Weights of a small audio embedding model: depths [4, 4, 4], 26400 steps.
Rows from block 8 of a small audio embedding model, named by matrix and row number. Rows with one number belong to one neuron. Each number is 128 + 32 x the weight over its row's rms, rounded and kept within 0 to 255. All counts start at 0. After the name is the row's rms in percent of the matrix's.
After each neuron's rows are labels from the 100 clips, of 14976, where the neuron reaches its largest size: "lies over" is the class under the peak. Only what is clearly more common there than usual is listed. The data: synthesized solo parts of chorales (CocoChorales). In brackets: how many of the 100, against the usual share in percent.
# gate: MLP gate (model.blocks.8.mlp.gate.weight, 848x320), inputs 107-213
# fc1: MLP up (model.blocks.8.mlp.fc1.weight, 848x320), inputs 107-213
# fc2: MLP down (model.blocks.8.mlp.fc2.weight, 320x848, transposed), outputs 107-213

gate.68 127 [ 65  68 169 134 148 134 167  98 147 131 122 129 100  89 161 100 162  92 168 168 180  72  92 118  86  56 101 102 111 167 118 108  87 160 134  59  86 101 108 132 127 155 110 140 181 177  79 173 127 140 120  94 138  79 117 160 168 168 136 137 140 106  91 116 141 114 189 126 119 103 126 125 136 173 117 110  60  95 152 167 149 103 129 125 143  78 106 103 117  79 125 130 103 135 111 198 125 116 167  74  64 107 186 126 173 179 147]
fc1.68 131 [180  87  79 107  69 112 140 149 143 110 103 178 135 143  85 123 127  91 115 129 128 125 173  97 123 163  80  64 137 117 129 143 143 136 108 179 116 163 138 164 151 130 142  73 166 116 153 114 176 182 126 149  91  87 140 166 140 128 106 102 106 143 122 158 109 148 151 162 147 132 123 182 135 111 101 121  94 120 137  87 112 183 155 152  51 141 100 166  81 132 162 173 136 106 198 113 149 117 158 129 115 108 122 121 107 152 139]
fc2.68 133 [178 108 123  78  98 158 171 113 115 109  92 106 111 110 147 118 125 127 110 112 152 135 130 121 135 111 135 181  82  86 143 154 138 129 151 151 102 122 151 106 109 118  90 149  94 160 109  94 201 115  73 168 113 151 137 149 126 132 153 158  79 134 177 143  94  71 176 142 145 106 113  76 115 126 155 139  93 148 107 160 125  93 105 156 100 153 166 167 141 154 123 132 143 146 116 104 151 134 116 209 142  71 119 100 141 167  86]
lies over: C#4 (52 vs 3.1)

gate.530 096 [158  80 107 114 131  92 109 141 116 147 126 129 123 139 120  90 139 110 131 165 162  53 177 138 143 146 129 120 150 137 163  69 141 133 123 164 132  71 167 156 130 101 159  60 174 153  59 107  99 199 119 122 138 114 184 139  85 139 140  86 157 150 119 207  68 109 174 144 155 142 117  99  95 117  86 164 182 123 100 126  85 130 113 211  83 127 138 191 105 153 146 151 168 118 136 193 183 111 166 125 123 125 130 159  90  89 165]
fc1.530 098 [179 159  93 120  71 175 101 137 112 158 109 123 153 182 107 140  50 160 135  94 111 162 132 103 114 108 147 145 122 118 128 150 132 132 152 164  93 133 117  98 166  94 138 163 111 145 127  93 160  97 126 164 101 169  89 124 149  89 121 125 146 151  88 149  78  89 148 130 204 153 125  93 110 143 111 112 153 197 148 127 100 154 147 124 118  74 155  98  90 114  74 127  77 114 152  48 139 143  80 175 148 112  72 124 131  82 128]
fc2.530 095 [183 183 112 157 164 115 152 110 128 147 149 120 102  70 158  87 166 145 105 112  98 112 135 198 158  84 146 197 140 121  75  92 151 111 155  84 150 110 105 160 107 117  86 133 134 123 122  99  77 109 120 110 151 222 152 148  88 149  90  98 184 120 119 158 175 168 140 114  99 150 125 116 112 149 128 138  97 133 133 120 153 105 118 132 106 133 144 117 170 108  87  82 104 161  77 104 119 146 116  77 129 225 113 148  96 119 115]
lies over: silence (58 vs 25.5)

gate.642 099 [126  86 171  85  85 204  82 131 118 112 114 144 116 107 124 151 108 144  73  95 149 119 103 104 114  90  75 139 117 118 161  84 162 173 174 141  46  85 125  36  87 121 191 157  95 127 109 120 158 159 134 151 134  72  92  73 155  89 113 114 107 112 140 105 188 100 133 121  97 134 124 113 152 106 137 147  85 146 153 126 117 114 137 143 157  88 105  91 137 105 154 123  72  95 145 174 121 184 166  87 126  93 163 130 109 175 119]
fc1.642 101 [150 111 100 126 138 100 165  66 122 139 135 123 130 124  66 105 122 147 105 107 152 148 111  91 123 120 157 111  77 156 142 125  79 134 114  83 131 163 141  95 151 117 120 149 138  98  85  89 151 141 163 127  71 135  99 126 189 185 104 118 151 131 116 178 128 118 255 145 127  87 127 102 130 174  84  49  91 115 222 156  82  90 180 137 128 122 116  97  98 136 101 130  86 112 139 112 166 110 186 125 123  76  93 111 157  77 118]
fc2.642 099 [155 137 105  83  83 158 115 145 129 154 130 145 172 193 144 159  88 139 101 124 100 142 144  61 141 131 130 153 191 100 139 157 203 132  91 212 152 155 126 131  98 112 148  59 157  77 162  96 193 155 171 191 116 104 154 157 108 135 143 142 107 140 133 143 154 185  58 153  90 194 121 125 112 132 125 136 129 153  94  90 162 134 132 169  92 193 108 136 179 147 127 168 119 123 185 106 139  62 151 171 164 140  55 126 113 135  89]
lies over: C#4 (31 vs 3.1)

gate.223 086 [105 131 143 176 140  87 102 165 174 113 130 116 186 127 150 107 126 136 147 189 134 106  76 149  87 130 133 143 167 126 123 139 117 107 106 135 125 141 150 103 135 174  70  82 180 123  75 110 101 160 118 115 199 177 143 156 155 112 106  93 176 141 111 152  77 105 179  95 108 116 121 116  86 165 140 140  73 120 160 161 134 122 132 138 145 147 154  88 168 179  74 148 157 189  78 113 163 134 127 179 110  84  68 110 125 129  96]
fc1.223 079 [ 64 155 171 105 129 115 153 114 179 135 144 136  95 100  89 125 119 130 102 192 175  95 121 124 164 119 172 154  71 180 149 144 191  82  59 116 118 138 168 144 128 144 134  95 191 123 101 150 139 132 148 143 103 108 111 181 146 116 138 176 104 150 106 205  92 117 171 120 200  96 122 123 119 115  65 152  82 110 124 128 117 160 121 155 143 113 169 183 133  82 122 107 147 103 155  94 143 146 189 163 154 137  55 114 158 180  96]
fc2.223 086 [131  96 105 138 149 149 126  69  85 161 145  91 148  77 123 146 119 124 131  89 118 123 119 172 100  95  74  84 134 101 161 109 114 165 171  87  84 106 135  97 125 112 144 165 107 207  35 130 102 106 119 107 191 122 109  87 125 137 109  78 165 112  88  61 134 101 117 133 155 173 126  85 152 173 165 101 108  82 148 158 118 125  88 163 122  39 126  79 125  89 103  63 102 119  80 182 154 120  58  95 102 106 143 134 129 121 148]
lies over: A#3 (41 vs 2.6); C5 (38 vs 3)

gate.550 106 [128  93 104 166 172 148 102 124 151 107  82 129 186  97  83 120 113 170 141 186 120 117 108 132 140  79  92 119 152 107 137  96  65 154 108 142 114 127 136 143  90 170 159 206 111 121 125 115  82 128 117 149 149 112 164 167 119 150 169  76 173 169 127 143 142  77 149 141 104 111  86  86 109 158 160 116  75 222 103 166 136 157 101 130  99  73 115 112 159 112 110 154 139 159 110 170 158 174 145 103 112  88 113 159 113 130 159]
fc1.550 106 [ 92 170 132 205 107  76 139 149 131 172 126 121 108 163 126 133 140 189 106 141 138 109 127 127  85 118 113  99 147 134  88 138 161 105  83 126 128 215  81 168 161 102 132 108 123 130 112 171  71 148  91 140 100 123 111 162 131 123 127 129 113 157 136 125  72  59 145 162 137 137 133 108 165 100 116 177 103 129 120 105  89 107 173 124 109  48 134 151  93 127 103 125 177  78  93 140  35 149 142 119  96  79 108 103 126 156 103]
fc2.550 110 [ 64 200 147 155 115 174 130  80 126 105 159  94 158 144 138 100 135 172 101 174 167 169  66 161 102 133 170 171  82 150 102 192 140 101  98  90 138 114 146  83  61 109 100 116 150 123 158 116 137  71 141 161 115 132 159  88 127 123 121 130 159 155 158  96 139 109  79 107  97 144 151 121 165  98  74 146 132 138 137 100 146 140 155 102 185 174 159 113 214  97 131 123 147 147  73 102  89 171 137  95 166 115 130 103 104 174  83]
lies over: silence (86 vs 25.5)

gate.588 117 [148  94  97 132 133  82 112  91  95 127 111 107 207  83 112  96 112 119 147 159 101 171 121 148 148 148 193 117  94 138 142 182 125 148  82 121  87  91 135 131 125 107  99 126 134 155 139 132 143 115 133 167 199 155 188 168 127 131 171 146 172 139 150 112 116 128 163 157 103 159 199 120 111 147 150  80 107 150 112 131  95 131 122 147 105 138 128 113  93 158  89 156 133 108 129 117 228  99  89 135 143  86  87 100 156 127  73]
fc1.588 114 [107  90 136  99 128 146 157 136 140 191 189  90  70  85 108 112 154 124  92 141 126  68 189 162 132  93 108 163 101 182 111  69 134 190 143 114  79 126 136  98  97 146 173 144  75 188 100 142  94 126 138 122 132 131 168  77 135 135  74 117  97 110  92 159 107 100 152 114 144 125 117 104 140 154 140 128 106  90 116 169 127  66 140 178 157  40 151 118 141 116 120 117  64 140 136 130 136 163 139 140 148  63 141 206 136  75 134]
fc2.588 119 [132 109 157 104 151 145 155 150 131 120  67 109 137 106 137 157 142 134 123 129 103 142 121 109  96 115 146 194 152 142 108 199  89 112 145 129  86 140 125 118 173 130  68 141  81 153 157 120 121 100  59 159 165 142 136 129 161 127 113 114 151 130 131  94  56  97 147 100 110 153 141  52  79 127 162  99  97 153  94 112 137 149  46  74 131 130 158 102 129 162  78 120 156 148  56  64 124 181 108 184 127  80 124 114 169 146 134]
lies over: F#4 (28 vs 2.8); F4 (26 vs 2.9)

gate.114 092 [191 133 128 127  77 179 131 120  99 122  92  90 102  83 141 116  98 140  82  94 168 115 100 179 139 141 169 163 103 127 125 147 191 103 162  68 101  54 126 152 119  71 152  83 101 158  72  72 145 104 139 163 108 146 134 144 136 139 163 149 109 173 140 171 150 146 122 119 186 124 150 120  85  78  92 118 132 114 175 104  96 163  92 150 100 171 120 189 144 131  99 142 189 125 112 105 110 109 106 120 118 129 121  65 106 103 102]
fc1.114 093 [ 70 127 176 103 137  94 125 101 156 137 155  95 131 139 171 171 128  88 121 157 147  75 167 136 103 143 100 118 163 167 144 168 167 120  88 105 117 137 165 114 107 144 105  66 126 140  75 243 100 141  76 104 161 102 158 121 139  92 105 140 145 149 113 151 119 173  82  54 137 127 157 148 152 129 140 193 132 131  93 134 147 164 118 137 148  77 132 126 138  95 110 143 136 152 150 168 114 110 144 100 110 156 149 131 114 134 131]
fc2.114 091 [158 163 114  92 139  82  76  65 141 178  77 167 167 130  99  92 115 132 134 194 116 123 130 100 135 147 167  66  73  91 153 120  65 127 138 155 128 136  85 106 101 123 137 145 153 140 177 160 142 135 190 157 116 113  89 178 119 169 144 104 154  82 159 113  84  97 211 128  84  89 163 145 143 139 133 106  65 145  96 150  59  92 137 155 145 100 121  83 107  94 141 116  92 127 107  63 138 110 140 105 122  76 124 144 174 124  67]
lies over: F#4 (51 vs 2.8)

gate.556 099 [154 124 115 130  73 150 166  94  63 129 166 104 150 111 152 140  91 101 122  95 180 120 130 141 109 119 164 111  97 150 162 171 127 198 100  66  85 142 203 153 140 117 115 112 112 101  46 100 126 129  93  89 184 115 116 151 146 125 139 162 134 172  74 154 140 167 130 135 127  96 133  98 123 106  75  67 133  95 145 110 114 130 116 122 100 109 113 174 112 120 124 117 195  70 161 191 131  86 142  94 105 100 111  53 104 120 166]
fc1.556 100 [160 102 173 128 172 151 171 139 102  94 123 155 102  91  89  96 183 116 181 111 117  90 131 176 201 123 132 150 154  93 169  92  78 138 112 121 140 122 175 187  84 195  80 152 145 154 119  57 163 135 155  99 175 169 103 217  81 176 140  85 165 100 103 109 130 158 171 136 119 112  78 111  90 141  86 158  94 153 103 143  96 110  96 140 100 162 141 111 144 144  74 136 106 128  85 108 130  84 133 152 149 148 122 175 102 111 122]
fc2.556 099 [102 118 125 151  89  80 111 151 146 138  66 149  92 162 125 152 169 120 119 206  65 135 107 116  83 122  63 131 161 109  97 176 156  97 111 148 133 149 122 184 152  71 102  93 134 114 166 208  80 156  93 120 139 149 174 158 111 159 136 163 116 161 123 124  75 109 144  80  91 217 196 154 177 137 145 129 105 100 123  73 125 156 163  94  89 127  72 132 110 154 135 103 188 131  76 119  99 173 131 111  86 154 139 128 138 179 100]
lies over: B4 (36 vs 3.1)

gate.289 106 [113  70 115 125 153 150 129  92  55 137 144 152 121 148 140 100 131 129 172  82 149 104 125 138  92 155 109 117 155 116 139 120 110 201 145 129 128 119 155 125 202 185 118 100 130 149  11 143 172 122  77  80 161 120  87 130 165 119  99 116 163 127  65 189 155 114 156 111 126  86 104  88 122 111  97  89 144 116  84 106  96 107 146 138 155 169  94 156  96 184 130 105 165  87 167 192 153 134 165 127  95  79 135  63 147  56 204]
fc1.289 109 [ 36 136 206 130 154  89 105 117 145 108 153 158  85 177 162 168 141 146 120 143  94 177 122 104  95 141 155 160 117 126 132 165 138 103 150 105 125 107  82 113 115 143 125  84 158  93 136 168 145 137 171 115 138 168  61  95 201  88 137 152 119 167 142 123 157 155 144  98 130 131 142 158 172  81  74 171 166 116 148 105 120 106 125  84 153 171 121 109 114 131 132 140 162 170 149  82 106 211 107 167 159 160 130  40 136 117 128]
fc2.289 109 [ 88  51 165 122 135 145 129 116 121 106 120 152 179 148  90 106 114 153 119  47 146 136 130  71  91 128 106 116 173  89 161 104 139 176 129 132  69 127 116  66 124 177 164 166 147 112  57  93 147 156 114 157 162  96 104 129 155 142 123 128 112 143 129 152 189 120 157 138 128 155 101  89  93 140 147 123 145 141 141  97 128 119 118 154  91 116  89 111 120 174 158 141  57  81 183 166 178 144 151 139 174 113  81 126 121 142 174]
lies over: F#4 (71 vs 2.8)

gate.424 101 [154 123 106 118  88 100 113 140 154 147 120 109 130 104  91 202 119 160  54 132 112  90 149 156 120  93 156 107 107 142 139 133  99 117 153 136  97 100 131 106  97  57 106 145  54 194 154  97  56 109  94 150 147 123 126 172 144 133 122  90 161 139 159  49  48  97 135 149 125 150 164 151 157 132 129 146  83 132 151  93  83 152 167 156 112 123 119 113  85 143 106 114 134 118 102 113 109 154 104  95 128 122 159 126 147 165 110]
fc1.424 099 [156 154 129 132 152 124 118 121 119 103 139 117  96 133 100 107 106 174 171 118 131 148  89 146  97 162 144 149 126 123 169 121 121  72 166 108 117 112  80 126 148 145 160 156  70 156 114 140 104  98 120  85  91 147 113  76 129 106 155 139 134  59 165 111 120 149 129 105 117 120 137 102 114 188 138  63 200 120 205 178 113  63 114  79 145 106 129  46 108 177 143 126  87 124 127 140  88 143 104 152 145 152 133 106 184  59 160]
fc2.424 098 [140 105 151  99 125 105 142 180 146 146 121 161  88  82  90 133 143 117  91 125 101 143 177 129 120 162 131  89 128 123 124 149 117  99 117 141  83  84 109 109 144  89 118  89 147 118 160 156 150 132 115 151  98 149 151 107 185 105 109 125  97  89 160 116 100 108 176 163  88 155 171 160 137 152 106 136 101 122 106 152 181 110 198 162 109 111 159 133  88 226 152 128 132 124 170  83 158 118 119 166 124 120  75 178 156 105 117]
lies over: silence (98 vs 25.5)

gate.646 115 [ 74 152 117 152  85 136  56 147 154 162  92  81 102 204 145 172 125 125  97 112  98 168 117  96  19 136 118 129 198  83 120 185 199 120 148 160  82 129 147  41 176 118 138 101 110 100 104 142 123 191  84 108 114 148  97  66 109 131  78 124  98 156 112 141 140 109  77  99 142 129 156 113 132  89 135 125 207 157 157  91 161 158 121 111 113 117  86 118 121 175  99 135 128 143  91 115 113 136 132 156 167 167 147 118  74 157  87]
fc1.646 120 [169 106  73 147 111 110 119 120 144  90 111 158 140 140  37 130 163 147 122 101 114 144  96 119 127 101 117  66 131 144 147 134 114 133 157 104 102 171 152 158 140  99 140 147 174 123 153  74 121 145 146 120  98  83 140 159 118 139 135  45 126 128 161 143 151  87 147 138  79 138 106 137 135 124 136  99 114 116 155 127 106 132 205 129  93 150  67 145 114 130 174  88 127 101 141 132 142 138 206  92 127 127 135 203  82 130 122]
fc2.646 117 [106 104 117 173 121 114 125 107 165 123 166 113  37  80 109 147  94 133 115 102 185 141 134 174 133 133 169 144 131 124 147 123 141 151  99  79  67 137 102 153 105 135 150 127 116  97 114  88 144 100 171 139 102 120  50  87 178  85 128 135 166 168 171 155 153 124 123 132 172 112 123 179 141 107  85  56 155  88 146 107 118 145 104 156 162 104  92 119 129 112 123 109 140 132 132 103 135 165 129 119 149 124 182 139 111 139 134]
lies over: F#4 (53 vs 2.8)

gate.39 100 [153  66 146 146 182 118 134 153 106 152  92 104 182 177 149 125 117 142 165 115 109 125 102  92  70 194 138 112 162  94 177 139  77 169 150 157  92  90 126 113 157 160  94 143  93 125 108  91 123 182  72 136 177 136 125 159 162 148 105  81 167 143  87 118  49 124 161 147 105 105  94  79  82 112 158  80 103 153 141 112 121 144 114 121 110 148 150  79 115 182  71 180 158 101 146 152 155 117 123 171  96 119  91 128 119 122 133]
fc1.39 105 [149  61  95 137 103 123 120 131  90  58 113 196 108 145 104 138  97 133 115 101  86 122 126 149 101 120  97  78 154 111 138  95 127 186 137 151 138 174 158 212 137 123 178 126 111 141 114  92 120 191 140 173 144  56 132 127 125 110 139 141 102 161 100 152 105 131 114  99 129 156 117 166 173  78 131 135 130 107 158  77  86 170  90 113  46 136  85 161  66 124 175 175 168  90 184 162 138 108 168 116 132 104  93 139 115 141 151]
fc2.39 104 [137 180 124  88  97 132 143 116 102 161 198  66 126 167 111 141 162 121 132 153 129 102 159 135 127 140 120 209 144  94 117 138 126 105 110 142 102 106 127  77 163 152  77 117 134 123 170 133 100 101 130 118 139 155 133 111  92 100 108 160 164 106  83 153 151 116  98 103 111 118 158 140 113 115 131  88 131 114  54 133 160 141 166 151 208 116 115  85 205 140  84 102  78 103  85  52 157 169 121 155 158 118 137 167 162  96  93]
lies over: B4 (50 vs 3.1)

gate.247 091 [ 97  98 111 148  68 130 106 116 154 124  72  76 108 142 129 175 112 132  57 131 118 137 108 128  76 145 156 125 141  89 122 183 198 148 106 170  92 136 128 117 151  87 126  95 142  57  98 107 160 130 153 158 128 139  82 151 139 103  70 132 133 237 124 133 166 153  92 113 174 184 130 140 116  98 147 138 127 130 143  40 153 222 142 115 123 141 111 166 128 112 126 130 115 103  88 101 136 146 143 140  96 135 126  77  70 189  83]
fc1.247 094 [129 110  92 140 126  63 128 105 173  86 102 129 157 144  92  90 190 157 175 136 111 150 138 120 140 102 102  84 127 124 179 129 135 159 102 100 115 176 146 148 103 133 118 171 201 118 105 142 152 182 134 128 141 120 114 202 119 176 138 122 167 154 124 108 156 127 185 138  87 161 144 127 113 103 137 154  81 115 118 125 129 150 177 126  92 170  76 141  99 119 145 104 139 107 124 133 124 123 202  43  89 155 150 123 123 199  99]
fc2.247 098 [123 110 127 176 118 104 139 109 160 139 202 118  85  72 110 150  29  96 160 125 149 142 166 133 147 137 153 127 151 130 127 150 185 148 119  94 102 133 112 145 118  91 145  77  98 111  94 114 105  71 143 104 140 143 122 110 153  92 109 147 162 173 115 149 142 152  78 138 132 126 102 162 138 134 117  86 122 112 126 118 155 139  67 129 181  59 112  98 167 107  88 116 133 155 155 135 158 123 117 144 145 108 178 105  89 112 181]
lies over: C#4 (55 vs 3.1); B3 (25 vs 2.4)

gate.459 091 [ 77 143 136 128 129 127 136  70 117 182 171  78 147 123 151  69 142 121 135 129 122 100 132 123 118 130 139 125 133 137 104 119 182  89  95 102 145  66 107 123 147 130 118 135 143 166  90 144 107  92 130  92 125 145 132 103 132 161 140 154 108 102  60 183 128 122  90 171 128 129 126 141 115 163 134  88 204 155 129 215 118  45 126 167 216  92 144  26 149 103 119 143 104 164 101 159 127 165  97 140 118 107  97 131 145  73 153]
fc1.459 095 [ 69 155 164 138 189 191 123 126 133 136 136 110 127 125 148  69 157 147 161 132 166 107 109 188  96  81 148 151  51 154 157 135 152 151 150  60 126  74  76  85 114 183 116 190 118 178  99 150 158 143 102 111 170 137  72  94 160 156 134 181  98 103 121 111 131 118 146 113 165  87 183  73 140 129 103 150 111  96 146 151 120  79  92 139 185 136 134 105 146  72 134 174  79 111  84 153 113 156 120 147 105 114 100 101 123 121 126]
fc2.459 096 [ 55 132  98 114  58  99  98 159 132 119  90 140 187 217  85 141 132  92  89 158  79 177 120  85 107 193 112 109 170  96 142 182 127 121  82 181 149 154 140  99 145 137 107  75 157  73 163 157 147 163 136 117 119 153 115 149 134 133 138  98 166 129 141  91 163 170 114 154 118 160 131 196 101 110 165 118 116 126  97  89 157 168 125 116 165 164 105 168 145 148 152 133 131 135 146  84 121 116 159 102 134 191 152 171 134 153 123]
lies over: C#4 (39 vs 3.1)

gate.702 100 [ 52 146 134 143  99 139 147  80 188 132 134 110 181  86 141  89 127  85 133 140 176 180 125 120  91 142 159 130  61 198 175 156 153 113 125  31 108  86 146 132 124 145  86  93 179 102  82 171 173 165 109 141 134 129 144 110 193 141 128 162 133 147  97 161 148 157 119  87 105  67 173 147 149  84  88  67 108 137 157 176 168 118 118 138 180 118  93  84 144 138 157 177 171 182 171 114 170 116 133 124 142  83 147  74 130 124 157]
fc1.702 101 [154  66 118  86 197 135 154 116  82 138 152 130 151 133 124 105 118 105 152 153 169  58 146 124 153  78 123  98 108 162 139 129  63 150 129 144 142 131 199 207 117 117 112 116 134 172 128 135  98 150 130 134 195  66 180 158  96 153 147 172 153  91  89 172  88 165 195  97 153 138 135 100 124 145 123  51  94 112 133 140  99 154  84 149  64 132 141 101  90  92 138 166 117 156 174 125 185  32 131 115  78 109  60 112 146 108 153]
fc2.702 099 [ 97  73 144  69 136 173 119 120 121 144 102 133  99 153  75 117 134 126 160 121 155 191  97 124 145 113  91 179 185 122  94 113 151 132 126 116  56 109 178 121 110 162 120 154 106 186 138 118 156  88 104 161 109  97 130 102 154 117  80 105 117  99  87 113 145  85  85 150 115 115 125 145 104 140 180 154 126 117  89 114 170 170 151 181 161  76  91 133 163 153 158 100 126 118 152 108  69 158 150 113 148 142 189 197 156 173 134]
lies over: silence (69 vs 25.5)

gate.727 094 [130  58 100 170 167 155 137 134 141  86  94 135 136 105 110 117 129 136 131 125 140 111  98 107  79 126 131 159  68 166 174 133 103 146 161  81  97  54 129 147 129 135 120 143 148 152  92 100 123 137 110 145 108 124 107 106 173  87 139  77 107 164 133 122  87  36 138 132 158 106 126  72 133 134 112 101  65 141 130 151 126 156 111 146 132 140 156 118 116 131 153 155 159 141 143 138 157 144 134 139  99  60 147  95 141 181 147]
fc1.727 101 [145  99  56 133 117  97 104 122 127 135  84 140 196 175  79 122 137 173 193 124 115 149 154  94  97 185  67  94 186 106 140 115 158 164 117 222 127 207 142 145 172 114 119 152 147 102 105 154 136 167 143 119 114  74 152 131 103 164 127 117 121 116 130 161  76 134 147 143 138 119 147 139  97 149 177  86 134 158 135 105 118 127 153 161  51  99 116 104  91 167 133 148  95  48 159 184 147  95 170 123 133 116  76 168 140 107  87]
fc2.727 097 [110 129 116 106 180 128  96 126 111 167 135  65 146 123 180 141 105 117 103 127 130 113 115 180 128 111 151 151 118 120 127 177 114 140 169  81  78 103 137  55 104 149  71 128 108 162 125 143 127 132 120 128 192 137 135  78 133 127  96 113 172 112 114  66 110 141 145  90 126  99 192  69 133 116 131 118  70 145 123 194 139 145 123 120 134 155 133  91 151 181 111 129 123 153  92  86 139 111  51 116 111 102 166 153 174 147  57]
lies over: B4 (42 vs 3.1)

gate.206 087 [142 148 139 175  84 173  98 105 151 217 106 119 152 181 146 127  77 169  94  90 118 157  67 121  76  89 152 143 126  94 148 124 167 156 148 122  79 150 143 102 134  80 147 128 139  77  46  87 164 188 118 148 159 106 158 110 159 122 121 116 124 176 110 165 134 151  98 116 141 121 116  96 133 127  91 115 179 177 216  77 124 146 158 120  70 115 126  87 122 152  99 152 160  78 131 125 109 108 123 140 119 156 105  29  92 158 132]
fc1.206 089 [202 160  65 146  74 116 101  72 167 136 106 120 152 132  61  81 165 175 115  97  82 109 106 173 118 141  99  84  92 116 116 120 203 122 208 112 100 146 110 100 107 135 136 132 130 169 145  77 144 114 143 118 113 126 127 123  73 143 131 122  83 146 165 144 132 115 148 190 168 138 148 115 105 139 124 132 161  95 139 157 102  96 168 142 124 112  75  96  72 143 112 108 114  45  89 143  95 148 113  89 145 120 194 155 120 149  94]
fc2.206 083 [ 84 120 136 172 110 163 108 128 113 169 155 100  13 111 160 148 170 145 139 131 180 154 165 161 121 147 154 176 135 114 134 114 173 154  90  68 119 114  33 134 132 113 133 153 108 143  76 126 189 141 117 156  89 171  78  75 135 129  90 123  81 129 117 187 141 108  94 133 158 134 134 193 141 143  72  97 171  77  99 112 128 154 132 162 135  94  95 145 132 156 132 121 109 139 126  69  70 143 119 144 144 182 112 156 142 124 149]
lies over: F#4 (35 vs 2.8)

gate.111 100 [132 109 122 114 159 127 140  88  66 146  80 122 100 117 143  98 155  92 149 130 131  95  92 138 143 151 108 128 157 115 124  86 131 142  88 133 152  73 101 151 194 128  85 124  98 202  67 143 124 123  63 114 135 141 135 191 110 148 121 116 156 114  56 122  77 113 126 173 122 138  86  82  80 173 124 146 122 115  87 137  71  88  75 173 171 134 143 126 135 119  89 144 206  72  89 195 103 135  54 129  91 113  87 121 159  93 167]
fc1.111 099 [144 129 158 130 148 180 123 146 183 144  84 158 177 119 163 143 117  90 110 158 122 134 177 144 131 150 126 102  88 123 209 119 136 184 121 118  91  48 135 113 113 118 163 141 128 151 142 197 109 163  74 183 154 110  98 144 198 131 196 134 134 121 142 132 128 138 163  86 151  96 114 135 154 107 129 156  80 181  58 165  86 146 117  98 199 107 140 136 127 113 164 111 127 151 158 120 145 135  89 131  99 117 150  89 113 129 166]
fc2.111 093 [149 143 130 128 129 151 118  92 108 183  98 152 136 133 153 123 171 136 101 102 126 146 121  83 140 218 111 150 147 111  95 130 131 115 181 135 143 117 130 113 149 194  87 161 127 135 128 149 187  36  85 117  87 102  95 181 110 108 122 126 134  69  77 122 103 109  78 140  95 104  82 125 129 137 149 104  96 136  93 133 167 109 113 134 191 152 162 151 118 118 117 133 168 139 117 111  58 210  88 148 126 130 149 108 154  85 157]
lies over: C#4 (74 vs 3.1)

gate.178 093 [129 128 133 152 126 124 103  64 163  86 133  86 158 118 163 107 174  98 129 156 134 138 152 154  60 164  82 135 103 127 190 154 152 119 156  79  89 109 102  89  78 176 147 123 169 142 103 123 168 128 139 167 151  75 125 150 133 104 120 126 132 199 160  88 126 139 105 154 127 145 158 154 136  99 170 118  85 122 139 130 170 170 151 138 189 165  80  90 118 129 129 150 109 113 101 183 155 119 150 102  74 109 138  72 129 226 133]
fc1.178 087 [114 119 103 176 165 109 127 144 129 115 123 136 158 180 181  97 141 183 125 130  72 151 131 122  82 150  92 160 157 109 112  92  97 184 156 119 166 134 125 155 131 149 142 179 115 133  99  76 108 215 126 117 203 128  91 156  94 149 155 125 140 135 108 132  84 129 140 163  73 129  67 112 143 115 114  66 104 156 187 112 111 110  78 152  84 158 112 169 133 165 126 126  95 121 161 138 172 124 105 136 140 135 133 112 100 129 190]
fc2.178 093 [158  72 135  81  96 143 142 114 115 132 156 195  67 128 116 121 151  66  57  96 117 139 145 134  87 132 100  96 130 124 154 100 124 152 171 155 122 151 169 133 146  80 122  77  99 193 111 194 191  81 108 122 123  82 129 113 138  92 115 142  89 102 104 136 112 115 111 137 149 168 164 118 147 120 167 128 155  34  81  93 106 145 137 139 138 132 181 133  60 149 173 121 174 128 143 150 136 120  90 172 112 146 165 130 169 122 150]
lies over: B4 (38 vs 3.1)

gate.26 127 [163 116 129 107 102 168 124 157 139 106 107 124 138 154 145 141 130 136  89  80  98 116 164 105 113 164  67 104 132 114 149 101 129 194 189 140 117 147 192 106 121 145 120 115  83 126 123 122 124 180  72 160 127  67 111  98 126 124  95  58 133 135 125 110 121 105 120 123  86 138 100 127 148 100 126 130 103 121  75  69 147 171 132 121 103 159 102 181 138 171 141 117 155 124 157 155 116 122 156 111  74 128 157  92  84 174 167]
fc1.26 136 [135 103  86  91 201 134 184 135 152 159 143 103 163 114 119 119 107  81 166 137 211  92 119 101 160 142 136 160 136 152 111 140  55 138 134 135 122 123 162 167 139 152  43 157 128 139  98 127 150  83  75 112 106 152 176 158 120 148  97 101 179  83  71 188 113 104 173  95 149  78  99  79  50 149 151  84  96 160  76 155 123 140  80 138 134 122 218 128 137 153  80 129 168 172 128 135 167 109  93 149 111  97 120 142 157  93 157]
fc2.26 134 [107 180 115 106  95 134  83 172 122 130 135  92 125 186 120 181 103 183 139 131 102 104 159 196 108 106 131 122 113 132 106 140 137 156 126 109 136 140 160 144 130 103 155 107 142  74 149  82  62 163 165 152 158 112 113  50 140  82 139 127 146 154 108 145 123 116  86 103 126 136 156 138 136 118  65 153 151 113 147  76 115 166 163 127 118 177 116 116 143 138 124 107 122 138 163  65  96 149 143  83 170 155  98 156  96 109  61]
lies over: C#4 (26 vs 3.1)